A small sound classifier, trained from scratch: batches of 64.
Rows from expert 2 of block 5, named by matrix and row number. Rows with one number belong to one neuron. Each number is 500 + 50 x the weight over its row's rms, rounded and kept within 0 to 999. All counts start at 0. Numbers have three digits each. After the name is the row's rms in percent of the matrix's.
# gate: expert gate (model.blocks.5.mlp.gate, 16x96x192), inputs 96-191
# up: expert up (model.blocks.5.mlp.up, 16x96x192), inputs 96-191
# down: expert down (model.blocks.5.mlp.down, 16x192x96, transposed), outputs 96-191
gate.23 086:478544542577498377482542438571447559431500485483525503552424463517456472485480560504512455475556458572525474504485476589493510476434458436501479476454471402470544577560533469446527473531481503477427606599433508496510578505461514464493562521507471424521491414508505560511582521457425582443
gate.24 119:501527513472471425517565484614530570514389491553455503557570452534516512493559526451493490496484508430572523462501517539455551503563519543446500576474451499484602529511554474495467527421442478496496595552486532533484525571491465604455454480467445500453616473476380503476492529484456443443
gate.25 087:557571436501540334444606498554509480412514390473428554555435521508501424454436433585505563525548486554471523483438433470560544471454470518581466456504500470470540508604521564518505507426465441520557487481462499499458527496539583464467538523560437475480528434527496505511536505427484506566
gate.26 103:563599450576591473468459503574557465466508535572481506539444402451463466488558535543516523519527459470527507563468574510550461543522454543512486557598417535596480486652554489546463560517594426535487479507528512376476459419422539414517471473503405418510521378453482538450522523509468523486
gate.27 131:512381518473483547513501453524472519494488512485480397553509456511457460592550509446578568500500554464425456459509534571560489455543437508504467523581432608597455488445575509562469550540420540371451461447471472563494455473545552493474511557457510537517464518497536468496537550483557493446
gate.28 091:515490405462499409430501595434491556517455503546559550495510540483518509459462544510612488470495469517426490488432436435529435471444590489522453461537504545423476517625431501462515565497521451503460424528504533464520557579387579458532553436439555521523534509529464491533527469459434494550
gate.29 111:506374578565542466432544527485599512472482418526532499462497446403418480477519454567542519507515527521515515472521461456487545527533517500466442483541464538642558489508528619467536509636444512464560509502572439539545477500481449539507512465468470464434484492503513440521561553522414559439
gate.30 086:434516508455459504431538545606535513523467504441390487636459560576442572505490511487524548492485425453493452524414480565427547494479416434506464410488550387474511496505519512479545438520552587476455589496472559533478548511493489460571593509645448488505445511582493411483545512505459463448
gate.31 153:487563494480459452430505585532437464544545552557419441519508455507451485478441482554457561588525510513438413419525529482552458525512475465511492529508437462462487422531456468454477515423463545441533558484495540556495530544529521467459537487529484413514455524656422484523418516437489531499
gate.32 116:489578562498490470498555494446547565530488468544503504486438535515494445488507485456483432501416483482523587584495453578427525455567544520496511606466526485517503556459465546426481480552430561417522550513527471512531422573593470446450410527540538531467486542422467473496597569491543527452
gate.33 068:436482551489462501442409499512516452525547494439465521476500500429490495446588476455570400433426542433484548395537512542477478530537486422450470551479584538458472500460513559506557394519454503526526454406455554539623503445475514485577525455471440417464495509465502397519472480428472533627
gate.34 115:526451531429485473457499479409562581497536517412489463474401462529525444574506476448539517400411556471416492512549467572485516466494402410417402488567525514520457571477545541392454625575468501478508466415497501394528450512552558478532574459540520487451497514546471433485497521495493530534
gate.35 074:563556494450649506579518532481504503534524537528497520503434474499539508475497501567534573497471449537458527488482477442534434493422559469499505409581445429553491512490499516513493546442522437427631419577473512472442536548552486323534568528592616444553508492517486445504438582530478540490
gate.36 073:513492482520537482482633379565549463482503471415593503523550488569500446449603470494431529539497582594487565552446386525557479428550491488560602475510452499471558479496469493527515553520508490515424569466438538476574511530505464502520503454505456406487514564532501540518415520543421406517
gate.37 133:617425418494406577407496541575455503508350466539499520461507510580485523537503533569461511524489377491453484473483455507497522421438580501494514491564511509475597502487440449451624554400491483487466485520511426510511592515498475520499571549511556509547509459502571514437522449486446490451
gate.38 089:543500520454509507472529495419587514520497488429510540467573512506513488506455392522461418356477509582482503432485507547472498488508486494505524491376519533459434501527450644477456488493441451498474531549578590534541504466490347449506519478504492534447541575531489543490430522534525542511
gate.39 118:450418429479620462448514434435563577427536510443523535542413529466500474593483431448545506490534471465418485421494447512457492441531532496535443407525541489597436525489524529537471509577458491550508489491480518436462467505504629464560541485569449557508490378465478446595618554550499504516
gate.40 083:557422581540481526493460567553384461561501402534465467481528424516530530522519563494461485508591520510438500545465539418511449459413549477543445486461426475556518564619473492504630496366478427498458515551412599610486596517469398472556555435511535465481502471518469535478503525492540561488
gate.41 108:458464484512595525546499544452539567503588462502472530476526440445496485441572451502453594459493555549574447422527470511513466532564454472576447489477525555646510464576467618555517420538553507471538536497563558449531571454427500481520535455508406427467511483561441456532436516521430463434
gate.42 078:485480476544587564526434537433600559498466440495461469468529504507488392600509516468493513433553439461396517519555581591543552419523541533486523472550507519517483501435465459518506493594391539438518512486499428573510507522497537452553560568571532472489502540416576505413519568470510465456
gate.43 134:496437529489526460551570505424558562462489537474492435592394481515492441547528514481575539463452516478473514492514441532522546474480497385410447478424558495556512541468508532468407603587509486498540435506517426468583477523514541425512610454483416481501459480558510384530524581491495535522
gate.44 089:439504448530411439447517539586518476508447451524497568552514418577532599445564542483543527626426457470512527540458440460490483570446569440474511533473524469458534449519480459495506520398543467505523434544416495497539484479540476583442508544517632516630483485492560551443553541418541493455
up.23 086:541510484510495561521425473545516433567435513561487456510505503517460550438444517547482476581577453477550406461546561487514458494467462500526499434501383555499385560503467505588469479520448433468528472502590362434493528513531444623345422489510543473487493545510429591452464494469528484454
up.24 110:511483534485457518477472500475489490447507467533510556568490534501549517510388531410535560469449533485452502445458548473516470488529435477614390532514474503436477395603482531502479495477606499480482452425507439545415507433478570325515557493510507536579563377441542456520527446474439507562
up.25 083:509536521505524472475455515479426539506468447488583553461489539557461568507477479557454416544563614591482439600482543462551441478513484499507562466505434381505392527624389500528464520523437480518422560518528470527381594431468430428602428512526455534572562587523567564457556488551505511424
up.26 094:647496406509472532444458520507521516404436483583558517552513399487552498549508549554476432521456529555552451476526511466581455536465536536461478476568356525495577455461450497499558472468606503471502436424511470592480532426463436453473505570506595496460508496456523441512534474428456392479
up.27 146:538515405546452481440502602497466552524516432580452517435499556534523515424442482543454507594535417487411451505487544452537510450463516495553516454498552494366508477511434469460626458442474482468595563486506458489458519517568487547458472523573519425557524516508454609440534463423527485505
up.28 081:464488545505513455487494431503485472562469462495537491507502458336500482443466559537527519478502499570527573543520547448502434576420473473470537520489511456383549491574530538550542443457576458582395479521484546499502519410424471464444484404538479506523447438539489492539558500525464510551
up.29 121:433490527477449514523417450441483422571433573535450521564617399500539521476497642496486440546375481460519494553518502413509512633453528577423482562463487506509553468484482411518478472508505550518484396514581492611580464514530470595454461505490490519555446512526467517469470484475470475506
up.30 084:539465448537418548480478522435575551541401514474458440504528537537490443512513495432532488468487495583397493522509480521589512448466534530556474488460515478521519538463547449489548483522447429429438494460476616532553550539605537499537578602521584459485455550553448468560472489509499479400
up.31 146:533607535524505423528470493498452484425535453475514498501566567477600501495490438504428498534514510579488457512531469468528425569560499523529465472484524432560472522555482541563482453458522566538510560532455537516482578497458459550529491487481511506590520478464461633527531426471435437461
up.32 114:500498554426462520505497478452531523506388487492540467522469544480542498484492464473526455626369449484453524498510439481415527581554550494391573523478554504437505572480520492382447549564430392499497459519477499486608453626565516501468524493541508556482412529470453461469442545497553512549
up.33 067:571463478484490507527553515462430498571552533373559515552425519440515497418432479521489457475539462461556477498540525567611557492535488472446479462529486546397560518528505463527536472514472477490476569470462456482545476505515469502559619497445539572447623490516554537528507522522504562485
up.34 107:536603484554526397606551572521521477549617488594498462515520556546497516446475423585512590547605492509483481483453506557502449421560447533542502500550447455552409539509488519521503448468460514431467578470538485570454517508552490499505471527507464441514550424498477587495551525487517433372
up.35 073:501524495537455463425497489393533553438486450431556468478559516455496396559504409518426519396501461526590530501547504473521568516487487559422472595487525474479523486528517581528494372419561595528530583483524489431439458454474485458512445514467571554468492509425578479570537445471542465477
up.36 072:556496550443623505494496476504522569532497490463532543565559477401459528513589425510596562651502519457547487482537516487403474524553386494533458581470469521519544538516521581439516457520532526509577512506512537517521492520532465413436489413448481458427510409594467528560536532532465445524
up.37 130:543516475464393563502410649378459555506471493525488479394577522581553499550544513497374511530501522562507505549469482493530472495502542551491545534423530506479568514471462426415486485484498534476408467471519461500491543533559466532485444545479572511505532529486528523417419430557534400465
up.38 084:473464467493535518512463521415557564492563509491588506559480607521496492457430471487395501509520523513465407460450527491606455559513467557491451411521565503487503562463480564482478530562455516543458549490511508502462491491532537467501526454490481549632412517517536507505541492498548500512
up.39 116:429460491396506558493494436453407480530447542491503539530563418504549499606579530499503472492459489506515475438496454469429524514534592538440555489432589510482499482439475519539456508556463540583467469440504553530599531466478548502490559452534512608464480492531553509482453522512515524543
up.40 086:500548442457515506549495550541530542545599492587540483560439511497511452426432483453516533529449510567485509519505513495465508569512405411554501489490536492454507478574514604472477461379469552498535579553524625489510593423494553424460468449511461402451481496492488578471516465514402451518
up.41 106:432503541538553467417580457554485522498534452429503425498453542529480581522497403419480513549518542516585574499482594470551447540560466531546572507489476476500429496507524463507515486507494476514454516539445567433458507473485522460575413469528451434362526511606462451536410594601521603587
up.42 078:425526496491450540519509484597420516548581629509475454533476471542531490453544565550463501564539441575452568447508476447515497521526480497546454475562498449528487422540494538536560453400517490515454569523499520591529454449499446500563478520533482436574502429496415478455578387439493526462
up.43 137:478430496452487579597453439384466526520524531478450477563521507508538481550458567438578512476420489480521506463525467514481570537491550478450462503428606560564523501357544480429437582635440515560518437496494473490585447549479493433460570488516505526485426509447514428486495504507446471503
up.44 095:510561450477597512441418586512496583467597436571472477460522587514534542480512610498419419530526520497464493549451591515563439437415551509581523420457523481486495541518442546485491407517508437503532607507526418501489502515485407500541408534519559483501613483474534526419558467516580496464
down.23 092:522541419507484491529444535387568454501560494416549488503495501423503510504478403488552561547516520488526421493412525469507420527441480447490446426492547461556472450584459511447437542451477534499515487512566512512452483462454546451443402399541555491541436523604472418490495517534495461579
down.24 105:562484490481478501461504529433491502464409466516583528393484478575534575509488565524491439503546596534483544489555524530560436566431566573482483441583464491559493473361497475556454467513486459523483403564455357556457555401424518500577462526484520550412422561495550528489418481492563520514
down.25 094:466470504501461484487501452595432390524542471516474497536485444501463577486484436516585558487423570487523508532471561461551463532497477514464491558539465503505485568512485380478553573478490515539439521474487480464504498510488595449519559516412474521478424577596445414532495559367429540468
down.26 091:535571504482414525501507458521503502512447455437531532487420561583489479515562464550456495430504455630578554511545481475487575571525450530516509474551479481463432490472502617438486487560478548438467385470577429462493461518469477469435576538474580506460457576518506546461380537558606505546
down.27 124:585572497523456533520509576547493449469416495550479523510608445488569506502523587607542510500575452557469524474459535483414506510419511481453502575577518499471523449479504426496523505486483563469554636550537523587468494482508468451550388516528455520511545467399528657466514415443535437519
down.28 098:533578437518484540447487523509535531444440425468418435488494464504428559463481476504365495457482446408450577532411536478470506407554475494556601520487480587446379495549549512528536490537347450475546417406579512429458492584609531494493526507497450505556471541513497601524511520427598561477
down.29 115:505453540459531499483539512459436586560395509464576455505494497521507486548548471480515495422453543515475547380470547514507482487585409488559464509564521518500476522485523512380557584537442480457513502473455530436517540511555457398522522482516622428543453513566498523426413547480508548476
down.30 094:517578531506547427428597495487542445412546508472388529561482562475493552483520493495484396522442553480494516597522488548612431496501576503495505514455571404517567459494516444482420457470610505546471566631455513515527529529566481469502492500519547500517380523520471428502387569554489609535
down.31 133:369489501487536538544439458447523472451478511426506525495481541417461467536534452485545551516469506517467512488552545408604516498559509496506422539563391491556455480514563504504513433460540492422516454446484519455513555508497507429405584562417434458488465478554348393595503540481475530443
down.32 112:638493491517622421517511492416576562472526503501505423569460509455438468564500538503573473429509520504469555519488513439501498499598365483472477480533379590453478470514587511530495449506543458531528517427489468393521530436519540432545550449524545522537545540487459509585574476411473606505
down.33 072:528523523555655575516523481441432473488584627504503533425492474495525548436537473465529490535589448502493570530577430433558467489593491515382516554421500474482561523504514516558496513459446522554540558547553496518526548510453496553518468502463457523585469486611445559472447443554482543547
down.34 109:627481351510482502513550578551506586401502498519430484562433505514499464543504455495520428447564505588400405480518492648556519437529504550545454439545491479536498471451395546586492556493532489417520411475543369540518519583590505517490543503473471519417538460446528529454573450460471491500
down.35 083:408547491489516530502545469509603382487486431403516568493519458515492559507502540423490537585532470589480471555406504521504514577556480543512490463554460644490523444512603480465423501434577546486541571442458526473606509563491562467484461524469473485446410407456506536540599488491458455530
down.36 081:482457483507509534601495553624456501442430480492528568454472461505538550452490526521425543464402464522502529440543476567530610521521439508436541497485550489511519501568529593462478500560551461570450491402434556611453451568501563507455540519437445537548492488384547628571443359455567430462
down.37 128:506486462496459496465508464579444495616489565465590526508499487477552580475469512458496533523501478455540481501557468350427595479401430466402482486498587456530601485475483555497559497510548474550580460491428493400466480461493514588554516472489521504513565454529511469551516484532560454501
down.38 096:479483447549414574515504505621492471549490500499443543471433501625497555508519453477491594563445542539540483539396457554521495466481446489460556535563575489533485589549501511469505533563528526422552458447414486549569572494531431516404518605465457495509477554461542509475508462363473492512
down.39 107:413511543412439526416521388485505489612424554529538491460473426540438533480485484433502527480424501403557407578478575388492517607552434448472567502501504510503510512585549522439464509504473434495446450444444548484489378526538461463428592538498511512595417533551556513398419560546505596583
down.40 084:464477591529588543451516406509579424546575568419511515484449505459493483467495437451545538502480574409549519618490547570478488569449476402481537498499472500505503520519451553562395525506458455545502450518422494581476414550500429377581569456468538486457533503498528524480588622521492607580
down.41 104:497490475542473576506492408660478394469532514548460540461502422505559499452427476487391542443526475408406456514560492507481494426577507585493526513474490526425550408528510484626528462495639486504476483515496548501500519427540532569569526545436501497604565474539475540430504526476457471545
down.42 084:511539560522453576519462543569495499500417526475529476514447453490481539513510537471436469599383439616548514444504438575500487400525545414485458474535541599541488492564469545448458547508487600483451449583472586565584469502485460494539495506534452500610540526465550558580535530426473565588
down.43 122:426504574421517486481482418467511416550491519480566517556605462504450468461477446512436543546389483500555536580481572404508503577548484485495529547494467503486455458581604445464490452386480491548465441482452552429451499520472592484491480530488563480504418504560489487489493544511489529478
down.44 101:550492497446535518556536478449488472511570528470551492535413502485508462478554431516475467468436480413529438517433476376511502470554405327496480489444545537539545459568489599472457547483470510568540412508513512477488458551554477518559558432479556500529565477591507532518569510503456589594