A small sound classifier, trained from scratch: layers 12, 184686 training examples.
Rows from block 5 of a small sound classifier, named by matrix and row number. Rows with one number within an expert belong to one neuron, the router's apart. Each number is 128 + 32 x the weight over its row's rms, rounded and kept within 0 to 255. All counts start at 0. Numbers have three digits each. After the name is the row's rms in percent of the matrix's.
Before each expert's rows are labels from the 100 clips, of 14976, where the router gives the expert most weight on average: "strongest on" is what is common among them. Only what is clearly more common there than usual is listed. The data: single notes of musical instruments (NSynth).
# router: slot weights (model.blocks.5.mlp.router.weight, 16x192), inputs 0-95
# gate: expert gate (model.blocks.5.mlp.gate, 16x96x192), inputs 0-95
# up: expert up (model.blocks.5.mlp.up, 16x96x192), inputs 0-95
# down: expert down (model.blocks.5.mlp.down, 16x192x96, transposed), outputs 0-95

# expert 11
strongest on: octave 7; pitch class D#; note: D#7
router.11 097:133127139084110175161127100137082151102079135094134150138119152150137147090135128123078119135096145099124127121175133089146123122144149145122102062169174133100168104166101180074180133128104105165143162071081147172110180081142126098079132181148137182069091133099084097055097139100182111133
gate.0 084:108108096151194154131118152083084109156128219116114126135073158129152184139134110164133116114177113094090117131108120094119128153149062181115125125111104109179123111079150094138099167132133095157110119083097160135150101102193181093072145104138165167108139123160211142077105136099133136156
up.0 083:168116198108181151176139146102137129114127112190100086117154103085096120118160110097137126149120124121146128176125122121187150133111147108137117132101187148086158142173198148140160121130060127056119135117118147161135107134085146094183162149166185171152154089145112156187143110142107155145
down.0 085:139105162129174177110097135087168133139103130130213150120096127092073170127089095149142129148106107132151137129165106186072076140097108125134104129119223174130119079089119204127174142157176148120138134157115148105165111132104126096069137138144179128119150088153164154160109160108109115151
gate.1 089:120151141121143065140158180177080123156145072215100128130125225113170175111116181190133075089092121106066128149112131154121179109128095114115096094116154162094086167114130080124096117115138028128101118138099172133139102125134144095101184104089085147132095122109129125149103120141107152141
up.1 085:113128117168115196121095120123129086133104130103136158116150127131131117114100149128153152076185158098107148066143095111117083116126226071152101110088095098163133117091101117134161150116152154122131082080121096178142138145141130197159190123111138155098121164159168096122088179144097123155
down.1 093:127137152149091116135183082088130168116137114167173122122177070176136126120131212115125130103153090143168096170120081109120173105157112131083178156119121153179123117090220045092111169118133165108094115141163144153136161156101091137145148147138109088139172140143136152173177063089119117088
gate.2 075:208142070128181142114118159177163100195139102154063182126056151104141113163182079148114163168118120133130111145078169097133071113131118163119107090116124110086136100170133148068124131117136174074069120198175135113163121135080110138164107162146124111165139081147086113167181172194132093104
up.2 078:097115148153166154169121093136185177101136118085050117179119135152088122117110162107113111140128130118139177160144120164130127101116114112119109133145083181148130092157150098123136090137155147133093128101083110204060096120109171142086156079096106173135077089117107139145147151149138097141
down.2 079:108174143186144147199165090129162124179151091081158113128162103143090111141122116158169122133145064096130157092116172120095216179108129138130098116122149143098203130095145127136079072104176112152144122116092080164120155119158111118119124177102145096150121134203137154114164125160111153078
gate.3 082:120133172154092135166121112130109155136168149138119135098157097142129116121041121124121173099165068098185119163172071109178089136143080119121165121158130152069122019068151093100104138131128126085141197156117111091114183104105182193116122098135142136126118168113118182139102151178061183086
up.3 085:083103157094106159211149125132162136080055158111160173115101157101101191146130133156101092169111147138091123198119075108101072100164186142104089114121108132159169128176119145156149101106134152098113076129155093169158171108121112138131195155097097154111133088089099129170125149128140150231
down.3 082:179116137091192081065155148079120136174151104142201189115110156108203114148172149129137147100139098075093173121184182104095091075119141102088142139111081075158066106125144131094119156170163147130209095127085083052093130116141186099131081161142062126167115094140097106128107096056140166127
gate.4 138:114186144113066126176195123105096111139139162196161139172125118112098106116092106100122180066082186164119121133143100139109117145114116212148155139157083175169136111147057115132124083133058095143140136132137177150164164089116103097143115139113133139123090154179132037124149138071193109163
up.4 145:136183132106151105136154092126117160125131156182095121215150086095137146096106125105138164101119131086101130077204074173105105092094097143136154130127086164142149140149094206113110141133081133133189148115073140166208150079117103107135130134122164120150169190158141123140154139160172109185
down.4 131:155095140151126140077117109130159104117116124098144068103127120140141091106081079123089112163109153097123192096174122097140113102123133187178179138090119133194127137136105149106131095156146104170180129114065144185088153121145094137102113151082195141143103156142142072101110134129105131090

# expert 1
strongest on: octave 2; keyboard
router.1 101:092134124169159104168145105113173106103136133109119108122136191157129121157138152126078127120172154122118128099113073124143074121184162147156130153084116100168097127119154118115137102153130143132115134065070163175186107130156122111101141076136163136098114091197110104153084084096077102146
gate.2 071:139101106117150107119079107129116098132085138160130124097060105175105125095160133155175165175118102113204201133077109058123142076125148153133113139158126160100162111154113163096154116098156111115062143104189144137157115160091162104129128151162075142164206086218038149124142056164142164146
up.2 068:151098138159098111133110175112119161107145175030081131105106143106161057158089124104083121119101143145095140102139102157156094112108119141106127126158163113096103169085163069146123037109068146141130113107110122133155125143164116135140138097107154166104106117086113094079149120141195119066
down.2 074:150124088143086129187148113110150105116139158144166120093140144192114149194123102147154149088145155177141119167146122149124173102095089159112081103069131144126148112110126126113114162114138156109153193101152157105122108109078082188142179168110176122126165124134092108117167127138067209100
gate.3 088:121158148135069140109072140091076141180136102075175156114159187107117094134159106181126078101151142164118145113125120109162162116106184104199144115118143117125152148122151091132068127160121058123059107105075180145193096088074115165126159145151065171126076194108167057049082151128117079109
up.3 094:119142135134114200110045150105092159108101143131133146103146101058109116120104143108118105065111148130069095092161142090141156196130125119141138128130075115090111192106098172115181104124201066156118142137187148106096123070128100164131140113108117164149134138169124093140183095152055095156
down.3 098:082095153121172061092137105165058137158162077191135120114093178122196120104158153165131155066188105181141171156130162106085101071184148119113086065104103129121122130230167145129159105055106115144098099125089147162122160145138122136128117127134085137126134092173142120090124054120110150181
gate.4 119:181075212164089108094157131098104179102132073099154092092162144132136125176093129157152139079155097144163145137166126142130088119159100151179135152183101122142103116153197098138129106113156087148147099140129107158162107148136128141146112077094076051062125134154127156129106086104137118111
up.4 112:144092159150163114105146124093101129102170084132097065096179088131162136163091143157159164085150097107117166127149103122098072109178075217158091155137081186129111153187180139142136127175182097142167160133134117177136101136119150126131146088084086054115115170187136109082114076089150128097
down.4 117:098127160110133125166053177124156110162182125142177118137161156170097124051098104127141088083152103107133077121130142086075143122136161088126134145196143182116126171121101137138171079140169106115100077135111145136093116115087096086123107134115118171116166212137140138106159097096155147088
gate.5 102:080130064087092118118137121129093113156114138080099155115018099175146087111148129136088095106157148119132133109109124089096101192155169088129127114107107091097110101113167117155142152084124092119156124119180132106159126177128125122085172176139140158152117106117221131156166149055121122180
up.5 091:108159138141129148107203073140106082064159153124108163067134106120144134129188160195167195097136092117136197118053073120084143078119125123124106133131143150132108144122132189084070101108138225104104180119100120159043118100154162089125117062114102102155137107147113117062183157135126159096
down.5 094:184113106151092174166145144155146134136139120110114117114108096122133108141095128198116164115115154132104173122149138124134104124110124125063174150101127065161156120177114124095112123182128126113098088151163145092141111146122129078198134157105144123145131165111137170202116207116113137220
gate.6 087:118136076142111133188113148116115081119103104165142172200076123132135111052104112114082097121150172114125115140151142120154144138141095117055101093180133141118117108171078112105150151089087159088139114140148171129127077108195103093099207147073130140187101093115183146212093120188100116190
up.6 088:102092074155113135092102129116161123123127151073096152118171069142097145094129132111081148123122059144093160129150101110135206154070121109113148176084131129079163112087074105085125151064033065159107122134122133081148091114104093157103133156113170132106172097153132122144139167189111146146
down.6 094:154132133123191112080126181104138146175131075144160093151118105179106156062130186093139097106055165128145097049150162130201138109107166083056107137150101133133111157151122136145155094121071128169164176089087152077131109119159106126127177150126140127095148109168059106190141174173141085100

# expert 2
strongest on: octave 4; pitch class G#; note: G#4; note: G4
router.2 107:153108146163076143062127158099120123192092133136184117138136168085141108200083105156184111142146059177074090162118094123149192101083110151088150126105133155125136151115078172145079176163147136130108081114089163159131110125118082095117076120116173138149084156151179160139085150159133133075
gate.2 105:119133191131125161112147140101142115142151121122088135156091142117169159121121142108083094111161109155114108144130063194109157135146137118141054078057132148134148158096156162052162133143129083029133132192133105165195148147119096186137092177195107146091106081056158108102108059166106160120
up.2 097:075170126137129142144146141168093109122207093133070129117105103172075132078112126145182199198159151096145121145111156156134145134167128076146131134216133117121117110149110135207151094098131145123153127084098079142058138147136157121108163036119166119123104133139115166102139107082161140113
down.2 108:153112152153071138071099102099129120063118101113139109111187112144063239143099190135141118127192133147084098128146170168114107157148189123141135144046085129134074124109192081121134099195131126124079087090113120157132174113180138093110137070093119069099104140152172173125131147139108153148
gate.3 100:144125133097124157170205127127142126149130157190125186114193093098146140124097094045146119087114161104149110112137116078107095123100123079105088086128149113180152122151138186092192134095157141078163143067157125102196126137079129145158107152177070177120159143076139134120116137108089153151
up.3 094:109088148121108123127137095132161061134086178169116141136125096125118131141109121097181106144101121137105089135145115162134177128110156087067141097087125088130136117114108156142102177106144193111130173167144133116126072177092092116111141168095156086162122055118142135135151194105086051111
down.3 101:091170184129188114160104171130098121142115126137077145101085154131152114097166137118107080121142069079187150170141114154144155080118084167083138087150115157107125129118146119113086149197138096149144182176121113130086109197083218166085064131175119220121153118154076143183106111100113151126
gate.4 088:127143115173121115158176068073137168105143092080146100130137130148099140114135139111076124112132143112156139111057126107084112067154153148093099123116126105101123136081104154126148137148101147123147143140066169143125141131160172130099106185190119147128127130103115152094103091157128168112
up.4 081:120103158117114103087126155080084150158074135127137100114170179113156143181158205171128144133139157088112136165123087122150096133117153087151104092108159081116117109076093185183135143135145148141120139143069126113082137180118074169155098155205139157121166131098147099066141115186085142118
down.4 083:045161105138175109139116188131126144165137096176118108102136110097155102126168147093099156100087093096096077128160174140087152098145124139106172146149122113143089170139146088103157145132164164105142159119184173154143079041092105140108155189139159092149104103136105128119128188117119107094
gate.5 103:122143153122113130111088138143114068203099118160118112143092152133111161128086133142157146160108139178114155096118112228198182051116189174121173139137154084119138094074116152149104130090141187057102114136122151129109126157118125136086159162099201090107124124133140079130123187118097105123
up.5 096:134143140135081131142098137168068104159126122126129151059095131108114166123147135151169120125136136179185182131116134233167165101126140191113155131114096085193150063153162162167071136100106165087114109153069136160101110122078146090072159127129122063120143153115087118145149196145157073146
down.5 098:145093084185108163137107156095126144152126099080149134146119112151105141106153096142120138068087202154107074092122167091164156125124152097096116081188103119103121109153123104120109139139126123121122101093135147161124118182147072116060196121094108060118093103106093053042171139136152101154
gate.6 075:141154072089108158158063068123201153088120134141106080097096108148112118139142161155094103128133164091178156120082116110113145078105112086186117104202178146131101115163155112100112092140097168096145094134107157152181096143114163094076140176132156091173174130102136121111108100130160196147
up.6 087:127117139159121111076173172095129096167162111170171082129183115108183032123068156146180115090150097122130153126102092073157122134088040096112075169106150114152108138127138093180144098114137136126156146082106161150143128112095115189178152072123189140117151161108174188116076143099177138118
down.6 086:103076126153119157113115071130104146160192100160115061092079135131157067074090161112122105158049088099118166154113118089111175135117148136142111115073116081073125110145141119132167121146118096082133148148131089090069122140144110110112126169162089140151122115120085107187141159130137112155

# expert 10
strongest on: octave 7; pitch class F; note: F#7; pitch class: F#
router.10 099:111091084175156096108126120115121102151139127106141138056100172120101133129160106199103113193122168166101109153152178069119090081121165082112055090150170194088169110117185069061155167086128081103146123061066092163102176099124150079162075164134116165145164166135082165110091133120182139086
gate.2 078:095161133149118089143107180120172105145170084062103121162142129155194135076090186086159137111164135084116121129138181132153143148209124154114173148155181144151112125086095104120081087124157194137060165076151104103112139091125158106173187125124102095133090136094102108139143197085147127141
up.2 081:096124112075091167125152091129159176117096118146116136170124108199104139090112149140131150158137138152087076163120115100162103103047127097090118090086134122110129165072069086161154125133139108172114102109123151152130145107163076160102164153166097157138098145148161128181032096133085083141
down.2 088:100164127087164131112124176160117108113086162089090119154145105123120107117117139107140067119164160070177133167103138106114173085126098083106181128148159137158087131151099138109122137134175093096098128102147096124132101049129146155161200185134120065133044110053130156128126107148144084103
gate.3 104:141131113084132132136133195114096181061157128120102139122118124146153095115088163064140129109078171110096099115119085097063065123077120158156060175141112124164128174100136160149163107167115113154141153106126176137107185163101060064126119219099118099151138111168100112157159150128172079122
up.3 099:085132116128131095116122083122115086100131174128048076126163112140154159111140114107096143171139149109113255124139167160162133092131158123078122159099127161110129133126147075108079102177062138156109080145127122091103163123152160118153173106134129125132088102141142100089094116181118130143
down.3 109:084153150133156126116141111149131140132121136142154079060111190126143133149117125133119092122142144177090125145150115090158129095119107072161093146144087115118113130115151123169102113154114117088086156157139194139170103088072180161147117120144102090105171169121179140118164158099031122162
gate.4 100:137123149128043183127104080127114127129221115094190128139118136092069136102113140161138089159128198144097064113100149150173143163112146100108140102141097099123126106141127117172096127079085096155084077109164178135152138106098117218136125125114142129159116174157160144146084130101158147132
up.4 090:122116171132181153180130192074131096160133141135146182167146101118137115115153131111144127090133123132098109093125115084192112143163083087092122149093114137223151075121135120075124134123155104183199062131082147133154122116104138140162122155179137145144124114142207145160136149165221070172
down.4 091:071136126118159154143152130114103128091094094108169140104140158111164119167097145078112093124087101092149106151157143123104156103164146200150165124088122077126192139124121140154132118160146104119099182128085079153065161183107160203086107160128156107109129108127132179097169089172136187145
gate.5 095:161173133157144141099170070170129097161149072170166127109101114124164118109165097147132079101096131107140124156109122093094087127139112106147163067126184133133102082050100113124111139054055138138133189076155127090164159108122112143190191101072142108101118174064110135131109092105118143143
up.5 109:164169121156137121116145138132169095171094108132158106157094082128103110112124115062146122174084099154098134102087117132116136168157193108143114138108184133157106088047126188133168191081163114110097155114132133128132099151122154118129140192139106145130151126114133179152085168104136080147
down.5 093:144131157165126119146098096109121132146164091156164139165145146096078086176104087163133118135116114137127186111106168094118117168074094170137164135137144147162198116136132086107109167080027138117144129180167153144161163104142110131138138201122160162124107121069153082172140093109107109158
gate.6 091:097145149107129130097155151107119112129104142152093143134127144146090098130139140190181135171078140092112168125108145115136167180143148155151156150117135134086135131162105122087133116128188111130099132140100124148067166103192124142167165097112114144127171085177112146115149108122037144131
up.6 093:124146145090082144144147115117125101169140148151141082140168128180120094140135155174138153125073108142151170126185097166182130134108176074099119129171113108095177107160135187165145172104115154168145110193104118136106093148092162127119188199102105143109133132119146054114118176165094173168
down.6 085:144069124148118159111127108145053166188127105127137129099136106097133158131103088163113172119185155123127134157143106084154164148124154170061112116110141128142183188124175086099183159097135142119092121150104181146150110185130145095072151207107073112120145146180099154108067123106146158140